{"model": "image captioner", "dataset": "regions of photos with short descriptions (Visual Genome)", "train_examples": 203450, "image_size": 64, "crop_scale_min": 0.7, "horizontal_flip": true, "translate": 0.06, "color_jitter": 0.1, "tokenizer": "char", "vocab_size": 61, "encoder_arch": "convnext_v2", "encoder_isotropic": true, "encoder_norm": "rmsnorm", "encoder_activation": "squared_relu", "encoder_mlp_ratio": 4, "encoder_inner_norm": true, "encoder_drop_path": 0.15, "encoder_patch_size": [8, 8], "encoder_conv_stem": true, "encoder_layers": 8, "encoder_width": 256, "encoder_kernel_size": 7, "fusion": "prefix", "label_smoothing": 0.1, "decoder_width": 192, "decoder_layers": 10, "decoder_norm": "layernorm", "decoder_norm_position": "pre", "decoder_activation": "squared_relu", "decoder_mlp_ratio": 4, "decoder_head_dim": 32, "decoder_fused_qkv": false, "decoder_bias": "all", "decoder_qk_norm": false, "decoder_parallel_block": false, "decoder_inner_norm": false, "decoder_positions": "learned", "decoder_prefix_bidirectional": false, "decoder_connector": "linear", "decoder_tie_embeddings": true, "init": "torch_default", "residual_init": "none", "optimizer": "muon", "muon_scale": "original", "learning_rate": 0.018, "momentum": 0.9, "nesterov": true, "orthogonalizer": "newton_schulz_5", "adamw_lr_other_params": 0.0028, "max_steps": 13600, "batch_size": 128, "epochs": 8.6, "lr_schedule": "wsd", "decay_fraction": 0.2, "final_lr_fraction": 0.1, "warmup_steps": 1360, "weight_decay": 0.005, "adamw_weight_decay_other_params": 0}
Rows from block 4 of the text decoder, named by matrix and row number. Rows with one number belong to one neuron. Each number is 50 + 10 x the weight over its row's rms, rounded and kept within 0 to 99. All counts start at 0. After the name is the row's rms in percent of the matrix's.
# fc1: MLP up (decoder.blocks.4.mlp.fc1.weight, 768x192), inputs 0-63
# fc2: MLP down (decoder.blocks.4.mlp.fc2.weight, 192x768, transposed), outputs 0-63
fc1.538 112:56 60 62 37 37 53 50 59 59 50 60 57 57 64 56 62 36 47 52 60 58 41 35 60 29 55 46 34 40 58 65 47 61 65 45 53 50 62 54 55 50 34 56 38 40 36 64 43 50 53 62 48 58 55 52 70 53 33 48 53 53 53 65 44
fc2.538 106:58 22 59 48 44 55 45 64 59 48 44 45 46 70 41 57 40 43 59 52 35 45 58 34 29 36 57 57 62 48 58 66 56 70 17 50 55 36 55 60 40 48 56 47 50 55 63 60 37 58 60 50 60 64 46 42 33 43 48 57 55 62 47 48
fc1.539 108:74 55 59 49 28 51 41 37 48 36 57 50 61 34 30 47 52 43 38 56 57 38 51 32 59 59 53 46 51 60 37 54 32 49 36 43 33 53 27 51 63 49 50 50 43 52 50 47 59 72 56 47 59 47 54 62 54 41 53 42 70 51 43 49
fc2.539 118:30 55 67 56 71 36 44 44 62 39 50 34 42 46 56 46 58 54 51 49 58 53 29 56 47 52 61 51 62 38 39 54 52 48 60 54 44 57 55 55 57 56 39 62 39 41 62 47 66 54 45 41 30 57 42 50 54 66 41 47 43 56 56 60
fc1.540 093:59 63 57 58 74 47 42 58 43 40 48 50 54 53 52 54 59 59 56 48 56 53 56 48 51 56 68 45 42 49 64 43 45 47 62 51 45 31 35 34 51 41 67 58 69 74 71 60 72 55 31 50 44 41 58 32 38 65 58 47 38 35 31 61
fc2.540 106:48 40 69 46 54 50 40 57 43 50 69 45 51 46 43 48 52 40 52 54 51 45 60 75 57 27 29 62 54 42 68 35 45 45 52 39 42 34 46 30 35 53 45 39 55 46 45 57 49 57 52 62 44 55 47 59 51 50 62 61 51 43 46 54
fc1.541 086:54 63 72 35 50 35 49 46 47 81 42 44 57 56 56 51 51 33 65 54 48 54 47 47 49 60 52 44 53 67 29 45 57 40 49 52 60 39 71 49 46 45 56 52 55 50 37 63 52 51 45 44 53 26 67 65 64 43 55 34 53 60 52 58
fc2.541 083:43 53 38 52 57 37 46 32 47 54 43 55 55 70 76 66 50 38 41 49 40 40 57 54 43 57 53 54 41 46 49 34 41 57 59 49 57 45 50 38 45 44 34 48 57 60 52 51 45 64 42 49 56 50 56 75 57 36 65 56 58 42 43 54
fc1.542 101:33 58 67 37 54 54 43 58 42 60 40 56 34 37 37 39 46 36 54 56 49 37 47 42 57 54 54 46 39 48 67 40 44 46 40 51 22 56 52 66 63 46 50 43 51 46 49 41 43 41 59 51 45 38 57 60 48 51 51 37 49 40 60 62
fc2.542 098:30 50 50 51 49 72 54 51 49 49 54 50 43 32 47 30 53 57 68 35 41 53 61 57 57 33 49 42 56 48 62 68 70 45 41 60 38 35 39 53 46 52 48 54 45 46 51 60 49 51 45 47 53 55 52 37 43 39 55 34 48 58 52 52
fc1.543 127:40 37 54 48 50 42 50 64 31 33 54 48 32 54 38 36 60 47 54 38 61 57 57 53 55 78 43 66 32 47 40 49 23 43 57 52 55 52 51 58 30 46 42 50 53 63 50 49 44 40 47 79 58 45 42 44 53 55 60 66 47 43 38 45
fc2.543 120:47 52 54 34 43 38 38 43 40 81 44 49 52 30 48 58 43 50 30 59 64 58 62 56 56 51 49 41 42 47 64 59 52 42 48 50 50 44 57 30 63 71 50 64 68 41 21 55 53 56 52 33 33 74 36 33 56 47 52 54 58 30 41 49
fc1.544 106:60 69 67 64 46 35 52 38 36 50 54 33 52 39 70 57 44 61 52 40 52 38 50 49 62 66 31 51 45 47 51 28 55 52 47 44 45 49 56 39 45 56 45 46 45 46 51 50 53 53 36 54 62 38 60 49 68 68 51 53 36 53 54 49
fc2.544 104:44 66 57 52 43 70 65 47 55 51 70 56 42 55 51 43 58 31 40 54 43 45 67 48 59 34 43 46 54 51 39 29 48 34 58 45 46 51 45 45 51 38 54 32 47 47 58 57 57 55 68 40 39 51 50 57 67 66 33 68 49 65 55 36
fc1.545 107:57 50 57 47 41 37 56 49 45 48 58 42 54 45 37 43 46 41 40 41 59 79 47 47 34 48 52 60 49 61 41 48 46 42 35 65 61 50 60 54 48 61 63 42 58 63 44 42 41 60 52 44 59 54 48 38 50 50 41 33 42 58 44 39
fc2.545 108:44 41 27 45 40 33 58 56 47 40 44 61 52 43 40 45 64 56 59 50 27 47 52 53 36 61 53 69 58 37 59 50 53 61 50 67 45 55 42 50 52 57 50 40 73 56 73 51 36 66 45 52 46 47 39 67 60 49 50 51 54 66 48 37
fc1.546 102:58 46 60 47 37 74 49 36 56 60 30 53 48 44 63 58 50 56 63 43 56 63 54 44 50 60 51 70 38 45 53 41 62 36 34 43 51 31 36 40 49 46 54 57 50 51 62 46 47 59 24 54 39 50 67 46 48 62 43 44 36 61 44 56
fc2.546 095:66 59 59 37 34 36 45 35 56 47 50 39 58 64 40 65 44 66 38 43 51 29 47 58 73 53 50 49 55 58 44 59 52 50 63 42 50 50 34 47 35 54 51 64 33 54 46 50 31 43 50 54 58 53 36 56 54 43 53 56 47 48 48 46
fc1.547 089:50 49 44 58 46 69 42 48 60 58 51 56 44 55 66 65 45 51 52 58 53 60 49 50 22 61 48 37 62 63 67 39 59 56 47 45 52 50 54 49 41 53 52 41 63 68 46 44 41 40 62 50 32 45 60 50 56 45 59 45 32 59 47 49
fc2.547 090:41 61 60 39 49 55 55 54 40 40 49 40 42 39 44 50 38 40 38 73 49 49 68 47 77 47 36 38 62 67 59 47 69 55 51 43 48 36 43 47 44 32 41 32 59 64 54 44 66 52 63 41 46 52 54 68 48 62 51 52 60 62 54 64
fc1.548 108:60 54 43 54 55 51 53 63 48 51 39 41 38 53 47 62 30 50 52 31 48 45 60 50 48 37 41 38 52 35 51 49 47 53 49 46 59 53 61 41 60 70 57 62 42 41 53 47 57 43 35 62 63 53 40 61 58 45 62 52 41 54 41 59
fc2.548 107:47 41 44 58 46 62 49 65 41 45 44 45 71 40 42 54 50 34 60 51 48 42 53 51 42 42 57 50 31 38 58 46 47 36 39 42 55 59 47 58 26 59 48 43 50 62 63 46 40 38 51 66 42 57 35 42 31 46 49 44 43 63 76 43
fc1.549 081:43 56 74 42 55 53 39 75 66 46 52 45 43 40 74 55 55 66 65 46 60 56 62 31 43 37 70 57 47 50 53 30 58 18 73 51 50 42 51 62 49 51 57 56 59 69 50 54 59 55 46 51 67 42 65 49 24 58 56 45 44 47 59 49
fc2.549 089:55 52 40 48 18 71 50 55 56 35 58 57 33 52 57 44 61 55 41 55 64 58 53 49 54 48 66 54 65 28 44 63 48 52 55 48 60 70 38 48 68 46 48 52 32 56 52 51 51 24 47 58 46 53 55 46 40 54 51 41 41 54 35 68
fc1.550 095:62 56 61 58 57 53 60 58 49 23 51 62 47 57 37 57 59 58 56 53 52 34 46 41 34 55 53 42 51 32 45 62 56 31 62 37 69 58 43 51 49 54 52 69 45 53 55 51 58 68 40 61 58 54 38 50 68 46 56 67 37 41 69 50
fc2.550 095:51 42 39 47 45 41 48 44 56 47 39 41 44 57 66 36 52 63 52 51 49 47 42 53 54 59 64 53 49 48 55 40 67 46 57 45 57 64 29 53 45 71 44 51 34 49 38 63 40 69 60 54 48 56 50 50 56 60 57 54 58 40 46 43
fc1.551 087:49 56 57 57 56 43 47 54 53 42 54 48 61 42 68 52 50 53 39 45 55 53 50 58 36 48 47 52 52 43 46 51 60 44 51 36 65 64 42 43 58 51 52 44 34 70 49 59 44 49 49 38 49 37 62 42 49 45 70 49 59 58 45 55
fc2.551 087:52 60 33 51 56 40 40 47 56 31 37 65 43 50 54 43 42 42 48 70 51 35 51 32 47 61 46 55 52 48 40 39 54 56 43 52 89 52 64 51 55 54 67 52 51 59 58 51 36 66 49 27 26 57 67 46 50 35 51 55 67 53 36 56
fc1.552 101:49 39 49 46 54 40 62 45 45 43 59 60 42 55 39 55 40 49 48 74 38 47 44 56 48 72 71 69 49 46 42 55 31 44 46 58 41 46 49 57 57 40 39 44 33 54 41 50 71 63 49 45 52 43 57 65 41 55 60 58 57 45 72 55
fc2.552 102:33 48 41 45 46 48 50 45 35 56 39 63 39 49 50 69 50 67 50 21 47 49 36 52 43 47 59 39 64 43 48 40 55 42 40 52 56 37 36 59 62 56 64 46 41 45 53 56 59 51 68 57 47 47 56 56 50 57 55 58 34 44 49 38
fc1.553 112:47 60 52 70 54 49 53 44 50 47 53 55 69 42 62 51 50 32 47 33 50 58 46 43 46 49 57 73 58 38 48 42 52 50 20 60 45 34 33 45 58 39 37 31 57 68 45 44 54 44 56 41 61 44 63 54 43 50 57 48 58 33 60 64
fc2.553 107:47 43 52 56 62 29 43 57 44 66 47 37 77 60 42 61 68 51 34 40 57 54 61 59 43 43 44 63 41 56 37 65 52 66 48 51 66 48 52 48 41 64 22 48 52 59 39 38 56 52 30 42 28 63 62 39 44 50 43 63 55 46 47 45
fc1.554 113:53 46 39 58 60 46 77 44 59 62 57 57 44 59 51 54 44 58 80 28 56 42 44 57 59 40 48 41 29 51 55 45 43 26 53 62 42 41 47 64 63 57 45 61 52 52 51 66 46 48 58 48 69 49 49 46 60 43 71 46 68 40 66 60
fc2.554 111:47 60 60 54 62 58 66 46 44 63 43 31 49 51 42 50 56 42 68 41 46 45 59 47 65 50 45 39 49 39 46 73 70 52 57 46 48 65 49 42 56 37 59 41 55 63 33 34 53 53 55 41 52 51 60 33 52 54 53 57 52 69 51 61
fc1.555 098:36 41 53 45 46 55 41 35 53 51 34 54 33 65 54 63 58 69 43 43 38 57 59 49 55 59 48 34 59 40 45 61 62 44 50 50 41 52 55 45 56 39 25 62 44 39 37 53 60 60 78 37 63 50 58 25 59 47 37 63 49 44 37 49
fc2.555 098:65 37 39 63 37 52 50 39 51 72 68 49 43 42 53 67 42 44 40 61 43 27 49 54 55 49 62 55 53 43 55 59 33 80 59 50 50 42 64 40 53 62 63 39 50 56 31 56 46 43 56 39 65 62 54 55 49 25 49 43 68 51 58 52
fc1.556 109:46 58 58 64 60 62 49 40 53 48 48 36 51 44 37 39 60 43 46 61 57 62 42 58 45 61 57 49 48 63 34 49 59 43 49 61 54 34 52 43 46 59 46 38 49 47 41 55 48 56 54 37 70 38 41 64 48 59 52 58 60 49 60 63
fc2.556 110:35 46 50 54 42 55 45 51 58 69 43 38 59 69 61 65 51 55 50 34 45 42 36 55 53 59 47 32 48 48 63 53 55 43 52 33 53 43 51 56 64 41 70 42 46 55 41 47 41 60 36 64 48 69 44 46 53 57 54 49 49 59 60 62
fc1.557 082:53 47 58 64 60 46 47 54 57 47 63 42 57 50 50 62 42 52 61 62 42 68 38 33 57 61 46 60 39 46 57 67 57 55 52 43 51 51 51 43 56 52 67 34 63 45 51 61 38 38 47 49 46 54 53 44 51 56 39 56 52 48 62 42
fc2.557 091:58 51 50 48 71 37 45 66 36 41 56 47 50 48 72 45 45 45 47 43 70 64 69 39 48 63 57 59 47 53 31 38 47 59 61 59 44 51 53 41 56 57 50 44 41 56 58 47 53 65 50 50 45 44 57 43 37 32 33 76 62 55 29 49
fc1.558 099:44 48 54 55 61 55 38 44 36 57 24 52 55 50 58 63 51 63 34 48 42 49 69 46 44 76 45 53 56 29 47 62 50 58 69 51 56 54 57 69 60 54 68 60 53 43 45 29 58 42 55 58 54 61 43 49 62 49 42 40 56 34 41 38
fc2.558 097:53 49 57 60 67 63 42 50 43 44 33 56 52 62 51 45 41 62 54 75 68 51 38 56 64 59 43 34 41 43 25 40 52 47 57 51 58 51 57 52 40 54 45 38 51 64 56 38 51 58 28 40 61 50 63 54 67 54 42 39 50 43 57 52
fc1.559 102:48 38 40 62 81 39 49 52 54 48 55 50 51 49 43 51 53 45 48 50 42 62 40 54 30 39 32 63 44 51 69 48 42 51 48 68 45 49 71 66 30 47 52 52 52 60 44 54 67 44 47 63 46 58 58 53 63 45 37 32 66 57 43 41
fc2.559 097:70 49 44 35 63 55 54 47 42 46 61 37 49 50 52 40 67 44 46 50 54 45 51 58 47 56 62 44 38 48 25 42 45 49 48 62 41 59 52 61 63 55 51 42 55 65 38 53 65 73 54 49 68 69 49 35 45 41 47 40 35 55 36 63