config.yaml
encoder_arch: "convnext_v2"
train_examples: 203450
image_size: 64
vocab_size: 61
encoder_width: 256
decoder_fused_qkv: false
decoder_parallel_block: false
decoder_inner_norm: false
decoder_positions: "learned"
optimizer: "muon"
steps: 13600
Rows from block 4 of the image encoder of a small image captioner, named by matrix and row number. Rows with one number belong to one neuron. Each number is 500 + 50 x the weight over its row's rms, rounded and kept within 0 to 999. All counts start at 0. Numbers have three digits each. After the name is the row's rms in percent of the matrix's.
After each neuron's rows are labels from the 100 images, of 14976, where the neuron reaches its highest value: "responds to" is what is common among them. Only what is clearly more common there than usual is listed. The data: regions of photos with short descriptions (Visual Genome). In brackets: how many of the 100.
# fc1: MLP up (encoder.blocks.4.mlp.fc1.weight, 1024x256), inputs 0-85
# fc2: MLP down (encoder.blocks.4.mlp.fc2.weight, 256x1024, transposed), outputs 0-85

fc1.285 013:391404519479476510481471586485577458527446601420486523487530499555419482572519553495503484521486528496508508529581468544537492473569533528523477525517448541448428465567481465438437480425532521508441523539506493518529534485436444436557477375547602585532481458
fc2.285 013:476538590532530489414529512569443587469635485443424447534473504542543495392581527437469438553422435449481540430520583396527451393543550545475508485456469483477516495544522568534445475376562434551427416466497579569544441454546506525501446510499499442570577488
responds to: text has "shirt" (26)

fc1.299 159:523479479536414545452534479359484497506457528508424491487393444534540505540491492587494545504481555544527437517540397449413520557511506471548443436580549503552520440500491502586444445535470458478542562494515425455544523522489452546612494532559515462454493527
fc2.299 157:547539574434444391614502460545515578570513498599397558445545531466510464611424474583457447558474554631439460479467463416478580413566464471420474498528480509576552465551504449583479545509557439511526495441464476433495490456540529435500450540534458574546445444
responds to: text has "shirt" (32)

fc1.173 169:452545504571455548460503477484413540481448361565465594511528447512442501498510535456567567529492519514489504542484534494570542593402554404461527503415509491489473546480496518476398554543463477505523485470536488461479445534420524546524623540607510547598508559
fc2.173 186:525540394473491598500500464586478510578508525453509544549478525553464559514522505493531443485482489474503498470504515494498447574513538512637492407555532517459553537539484591505589485486651468429542479463512484595476547577403553453505454511513506435508460499
responds to: text has "wearing" (25)

fc1.110 031:539548549497545491515619517454505487396434525481595443420493570579447518466424488428563490489449455529492521471502470498517429526575571491446542508457502453564525441576505501457451434491492505413469560516435543456405437492443488608542481531530464517516505522
fc2.110 029:518441502477459529545480584520462511505507468468507489512505439490562424472513447577514486567456520499456549517545494464499439581446466527551479546512560428448454468523573485502580486491444545532618395544492450547422513536514391364475425473479465529434449488
responds to: text has "sky" (73); text has "blue" (49); text has "clouds" (25)

fc1.243 072:391430619493462517482501449578495476441519566560570535475465481508524450557569501461471412437505446533568558493488464489529407446490547506455511446496409461545471500531462526547511467433432531462452481470451583448455498526490470549497512541501425564494574488
fc2.243 071:587415540422570458564552543526589497413541579498413602498480414560432568437566497584556462506432541549536472500519506582472538479505487548522545508492500532484483549534506463484474424465446470455563525499524452497474549557516500506425508495531527440531533436
responds to: text has "sky" (56); text has "blue" (44)

fc1.501 229:497603505480420490536541532582561524486549426466470558439501521417461463522524497396496562468476495484511476463589497466549602479580522517468401534458546524529510446560478529511606554455520550454496430462548475489466535516490476627515549471436504457534506523
fc2.501 196:517420474549432619485524532547386519531426557545541554510558498514545546475529471555500488443533426469436468457521664427442479549558507490487467470579441512558470442558411519564540589494522576576546567408465476430530523554471490496476503538448531525446567518
responds to: text has "shirt" (39); text has "wearing" (32); text has "man" (32); text has "blue" (25)

fc1.654 167:505604563506448456461546508480556459474514516508576484461567541494508485561508526506491538504435427537528645496525475508514433384489566477453486473551507483494464478440542499508473489500551502526458516504467475480348488615460504526503538522510474572444476446
fc2.654 167:503523489479532521614488502608457511421558403512490482525494499602463604540492481489508434514442362489561523470448396545519490511391549446425460528545486507513496507438609433554540497515525579452500462519513581523465490597493514453513498566524585574446458508
responds to: text has "sky" (82); text has "blue" (50); text has "clouds" (30)

fc1.380 053:450558395436502546581502509625501577431451629437465538410515550491506507429554507376492487509502601577544514511528509472463461525530514455528516536466431545416482501615532410567503490501519607570485483515520480470533540519375576475500508471490508472497526579
fc2.380 045:561524510508497479471523526547516465465477490459561467459487436520520464578545566390558497563439542482373534431496417490516428509365495445548441500415506516488420506556515443483569470512448444565496438488489490534579506460471452524466559451422497540435476497
responds to: text has "sheep" (29)

fc1.556 008:463477576362533552511486459540456552456550496494491552490555524545456568464472606539455502538531545551490480513441533485595472404520529513423559487536537526594601472475570545554468577492455470471404490509486424435495461517588450456432461593463519454426474525
fc2.556 007:455565547465542479512531481458507439503474506465567548509482505551494466481458559533531448517471562488528528548457469520441422501428500512422555476538548531550455426521473499555456545534407451582403607559433530485496403476493474421483524444471557520526456494
responds to: text has "sky" (27)

fc1.736 009:594477391501482527497485475490573581438506501500442531475525438471469461473423403495533418487593456514475544513476426517513440479495478464498595525526495409607551482521527577530463431551563474454474485578593480501526549437427442515427486443596538503412464537
fc2.736 008:491474496487425476519470538500410418533595418497534520462603521579497486434499480444456545446443552458624494462462576416538452501491529479500503557490458516499510434478434452457529465470428511454565518535580485455520443454462542525507543524536456463473434549
responds to: text has "man" (37)

fc1.401 075:564474480521560436500513496502523488479568436422534523505578562503494472530522530436516482480443448513466578535517356617498473545500645448452465495537490507445480513391526483479406494507605455481534565582514433390486497513447547494524505460543532494468538557
fc2.401 076:525520451526523392421517464474495514498444471526497573463552586496605458482454478519509478483561434511482540511496527483568513485605459487562439437460526514441519550491513525423519426481493519473409533449623448574533514507469418508540522444544537457506514522
responds to: text has "wearing" (25)

fc1.119 064:519574511528446417466525540494508475518516564568551488492629528472504446430525481417419522455491486513531485392498538440549541574535391491538358533588573543513467490619544451486552519538454462535551496476507424500434480446461433581546518531382519457459475495
fc2.119 062:390599602532489546482487423438478522480503507584536569430456555545513506455523511521455479453564515508509403444536443501366468500548572434450440531464425407493524450620517523485506519411493507489519563569434578514583584480481633461475515501471525601589540493
responds to: text has "wearing" (28); text has "man" (28); text has "shirt" (26)

fc1.224 054:446520548494503443586439553543463469596521592519446582494486505506518502503510523432489541506459479539511512431532487549525449520502559461578505454542494504556456592382526441603559472414555498530486492517538485492558464451422450523611441360505498502498552558
fc2.224 047:502511579474404539453546518562506547576617465413516475532490595501521505406549460402508475456509520509488470430501591532471535480591522524452491351383541447481442481433541572568467431475462500578464567446444433495468572515584483417424514515505454435523444444
responds to: text has "wearing" (29)

fc1.79 210:575622436575375504545513452500522533569574482422615526539439533479523502525523491462471491467548492466433427504540526447431598488500508454445615506435506469491342545508596493502515515477463514487530518446496518501501504530470479478540499497626473474507352473
fc2.79 205:529556466480500548497511378446506462469538540521425537429476469450598456508516525446507549515405569471414474448514505439435475568444489445542453477557516512473531511471475453534530444464601462508479495498553536488530562491480516440539572504485421493587426429
responds to: text has "train" (65)

fc1.541 013:385495519431505506477451585460492446619502424548506500573436427428510479472534532528499512556521448507413592487404578491443568592532610527502540452532526442471500474525575519525521520526544443493473555558528476518444512590462461491532541426526587507516472472
fc2.541 011:522490612478478513493521477553538500382564508569543499574487395561483492499514464506377534479520617566517595391516430471429532460514470538496518578495512426634556477512459499469544478498545497459413445478479468455486532638507518492604543498516440541505449513
responds to: text has "train" (25)

fc1.258 031:445588475529442558474553570542515456534563454533455516547534541486507519464469459524416477580451473565563507457525526540517476452552559483535380479580421593460527437513591399476446523542470521507446518593451468512500452536507514373449556463493491565482450488
fc2.258 026:530408458474484468440496534511527523568538509479457510440496491520536357535546542486471563552526506536503595535360498578463567470509462467552510497469469393388513417524536515451450479467554522491382491505481472479468491512521570487453528449522486557542484512
responds to: text has "wearing" (26)

fc1.703 013:434508554481559525491504591507534532481447494494614491435469493352457477549591495432438454456495450563524451505497471439525479492548549461500478439473529486439462520476556572441513485474494480593510516470462496442475533552482503527469484571483586475496561549
fc2.703 012:553582472483461571448503516489512520558458471470467527520548517456563525573511468496450495493493647539484503489573452433484506421459544488556480545599527476616571504510516506511508353455540563548453429402493540442513588446501566493370546580576563452495437479
responds to: text has "sky" (28)

fc1.313 148:563513478530593424430466490517580379490527449564502593442491526455606553438531506407438501562552536523453592437503540594478532378358501412491540441461556474519437496467604504513551489518499477527564456538437548497461450408545430527559520511463472509468554435
fc2.313 159:515496437559467421523599491493501486481509560469581552512537484557558544422586460483523595509447459411519541491443504449498454552524555498506445473448592527536641491511408540441487535559496474426467628573557449495498458497419526526520627478496525535505475517
responds to: text has "shirt" (27); text has "wearing" (27); text has "man" (25)

fc1.674 156:516547447462461434448507540536476568493439417378440491474519496484509506539508464466586481530546466540563507522543488446390562512503575493485519611506504443450454495496382451541428439557509464550527571609520515462426619419398559392515570543542506519506511483
fc2.674 163:599493492499534427494510547463536508534486465607510576506396480526489469574534482487513540428502591460488488436465485393449383535399481569460503458435583498397480439515519580551583502467411465557638420417487515448443420465483532455518464503431494447508488567
responds to: text has "sheep" (29)

fc1.711 208:428449440493549490422550586497479460527495522477466508508524479428441558504404469465555511535484527430437427362573506474497447451440441459512438543455536503462492479470457484515442497490466549492514570560495518571501512493488494546419523455581513502464367484
fc2.711 204:507435446396453472586474514553498484429570511467507481531575574548502490491526578460503538456454474475473508449459507439491537494542498499490435491580515447414584533527441476461534478581549522503491557526509523472419465421466508537457507430486534552502461479
responds to: text has "man" (28)

fc1.618 102:506545529464586457465496471470548503561456545565455504460482559431504463515591485473519523507541507549488577531490588510448598520559454510532455523520446573516532455571636467543607625477540470549557530508444534609472486582546543510499507484515428508478446508
fc2.618 109:510488455504462498463484486550441460548472489557444562513524435490496422454500519493504536503526504474518526453397355556578545443402416526490483539467506491536516489526521467497541550548418443453503614416459445477534552560513484487553520531473645475441533431
responds to: text has "train" (41)

fc1.344 185:450462458493491405334635535485539509524478523447598406507461424540435554589518492529505539575507520425510557422606461544567541497520459586530476509597530457471522424505487537574516504506424513489486449565499508486476555496426421393591514495459523588531598522
fc2.344 186:461469478516587544473402496531480571481498525487422414469475447451404497459504529513542612399454461588545485518516517515483488527472408511472430501483559534466484382550510531464497544466484436496469475403493434567482503385603546475407390519440511530486517434
responds to: text has "man" (40)

fc1.518 163:444549464534588451443504429499587497449513488514499555502505609472556523528565456395516427512510473465375534535490546538506527521597607464475651444597602471419524484477472509450559525535520506513476528440617624421484408575482494546460521562409524531529491545
fc2.518 173:474497469455486457474471538526430449601420566420555450504541568471474484485548546538622535478448468381506568422457426470430465481521543378489481549461494481454515522514474550408370510483499448453551449429535537529509474461578469543518480422487595400523477477
responds to: text has "shirt" (29)

fc1.319 032:452514514514496599472502570503489484496451499501464497455496479444522396496490576519613447426474508524508501606531457490566510424501551499354478507432467533511448476485537479505457491408479483484460570492462472522450474483418385566450414531497490537513455540
fc2.319 030:577426452385458524489471508532564443468559454459488520593470459565412458486504520528523485437546545560415511514468501514485481449418521526570570524429517578530522483537452494586551434439529521582405405485456543502404571556485508523478466520457460441572389530
responds to: text has "sky" (73); text has "blue" (54); text has "clear" (25)

fc1.666 179:456484494532572556516495537510473533488487496506437457554468566591601615547576542534627569461480506479485528452498489555502519537469542407553534440526505441541442532469482499506582519461529478522525617459460503490521389544514464592503503468452568408561451543
fc2.666 183:497472505532435494488385410542468479430518518457416514461505604481556494467511575435465425511512494497437548513525389411586552487607484607509505506555498486559487565518475474467517506490479477493544511469480515547511532506495460519599581450540511473414543496
responds to: text has "shirt" (36); text has "man" (36); text has "wearing" (30)

fc1.477 009:481496631520482502498631540492483505400399514477543431468463456535477451483470559530455497509501508458475469532538457536475459416549518537409520522486457487508499418502573476478507511569511483512527617460488523432461440496484422595515500480498468536521550465
fc2.477 008:547494468449519475457482526596607450609466441541527508494497465494472539540547472507601544506489434446440445523536588469463445523478478610436445439589565525491401490501464481481551368450561550457530472495490517586426465568532547527515471489513494514460378531
responds to: text has "sky" (65); text has "blue" (42); text has "clouds" (27)

fc1.653 109:458460478510500524516453534458481333541459577453505525513545535567494505458588527530536526501392642438502503545561502454511409426534478492580528562466487558502503486538437506527511550541460398511467474484500412485448523484424517467494536413593543512585414463
fc2.653 098:549502542520505498585453451447529576526519442480465572423495513483563545518442424510513583488525373573433478414498584514554450391484421565450461537492437496545482542546507426471552490446478519483502532543544478470491494469536478413460462494513461420520552517
responds to: text has "man" (32)

fc1.351 189:609557510500424495450562508496577507483535393515447495432526496462465509608494472552531480435497477517472410561591551574536472500520535516498471593547499487537431484484526509490490525498538443490559642464513485521533524503536563533589520494518430521474419545
fc2.351 182:468587482528516492468498367491505543521413561491489433566570500525639475535438548529527463557490458419478558472508529395558481460549486481437427474525453450513496439523482545414554519511475570472447515463529455469503552601431478437542489534558530570520568498
responds to: text has "wearing" (34); text has "pants" (27); text has "black" (25)

fc1.73 007:425592475454438551502540559509566510543528491493503527397461551521538567467464565462423462508432560575621534541529511555442595490528601503472523557470382458509549445540626565508496472546522484511499502552484343442487514629528500421480577555486567521522425516
fc2.73 007:496444530520553497511471479546458522596444488418590515465442449414535501566545627459561494538468477459475462442440454517443589461529437435510511554611523522512551591522536534471550523484493458509487473496467460428440517580483461427505411441576544408496447560
responds to: text has "train" (30)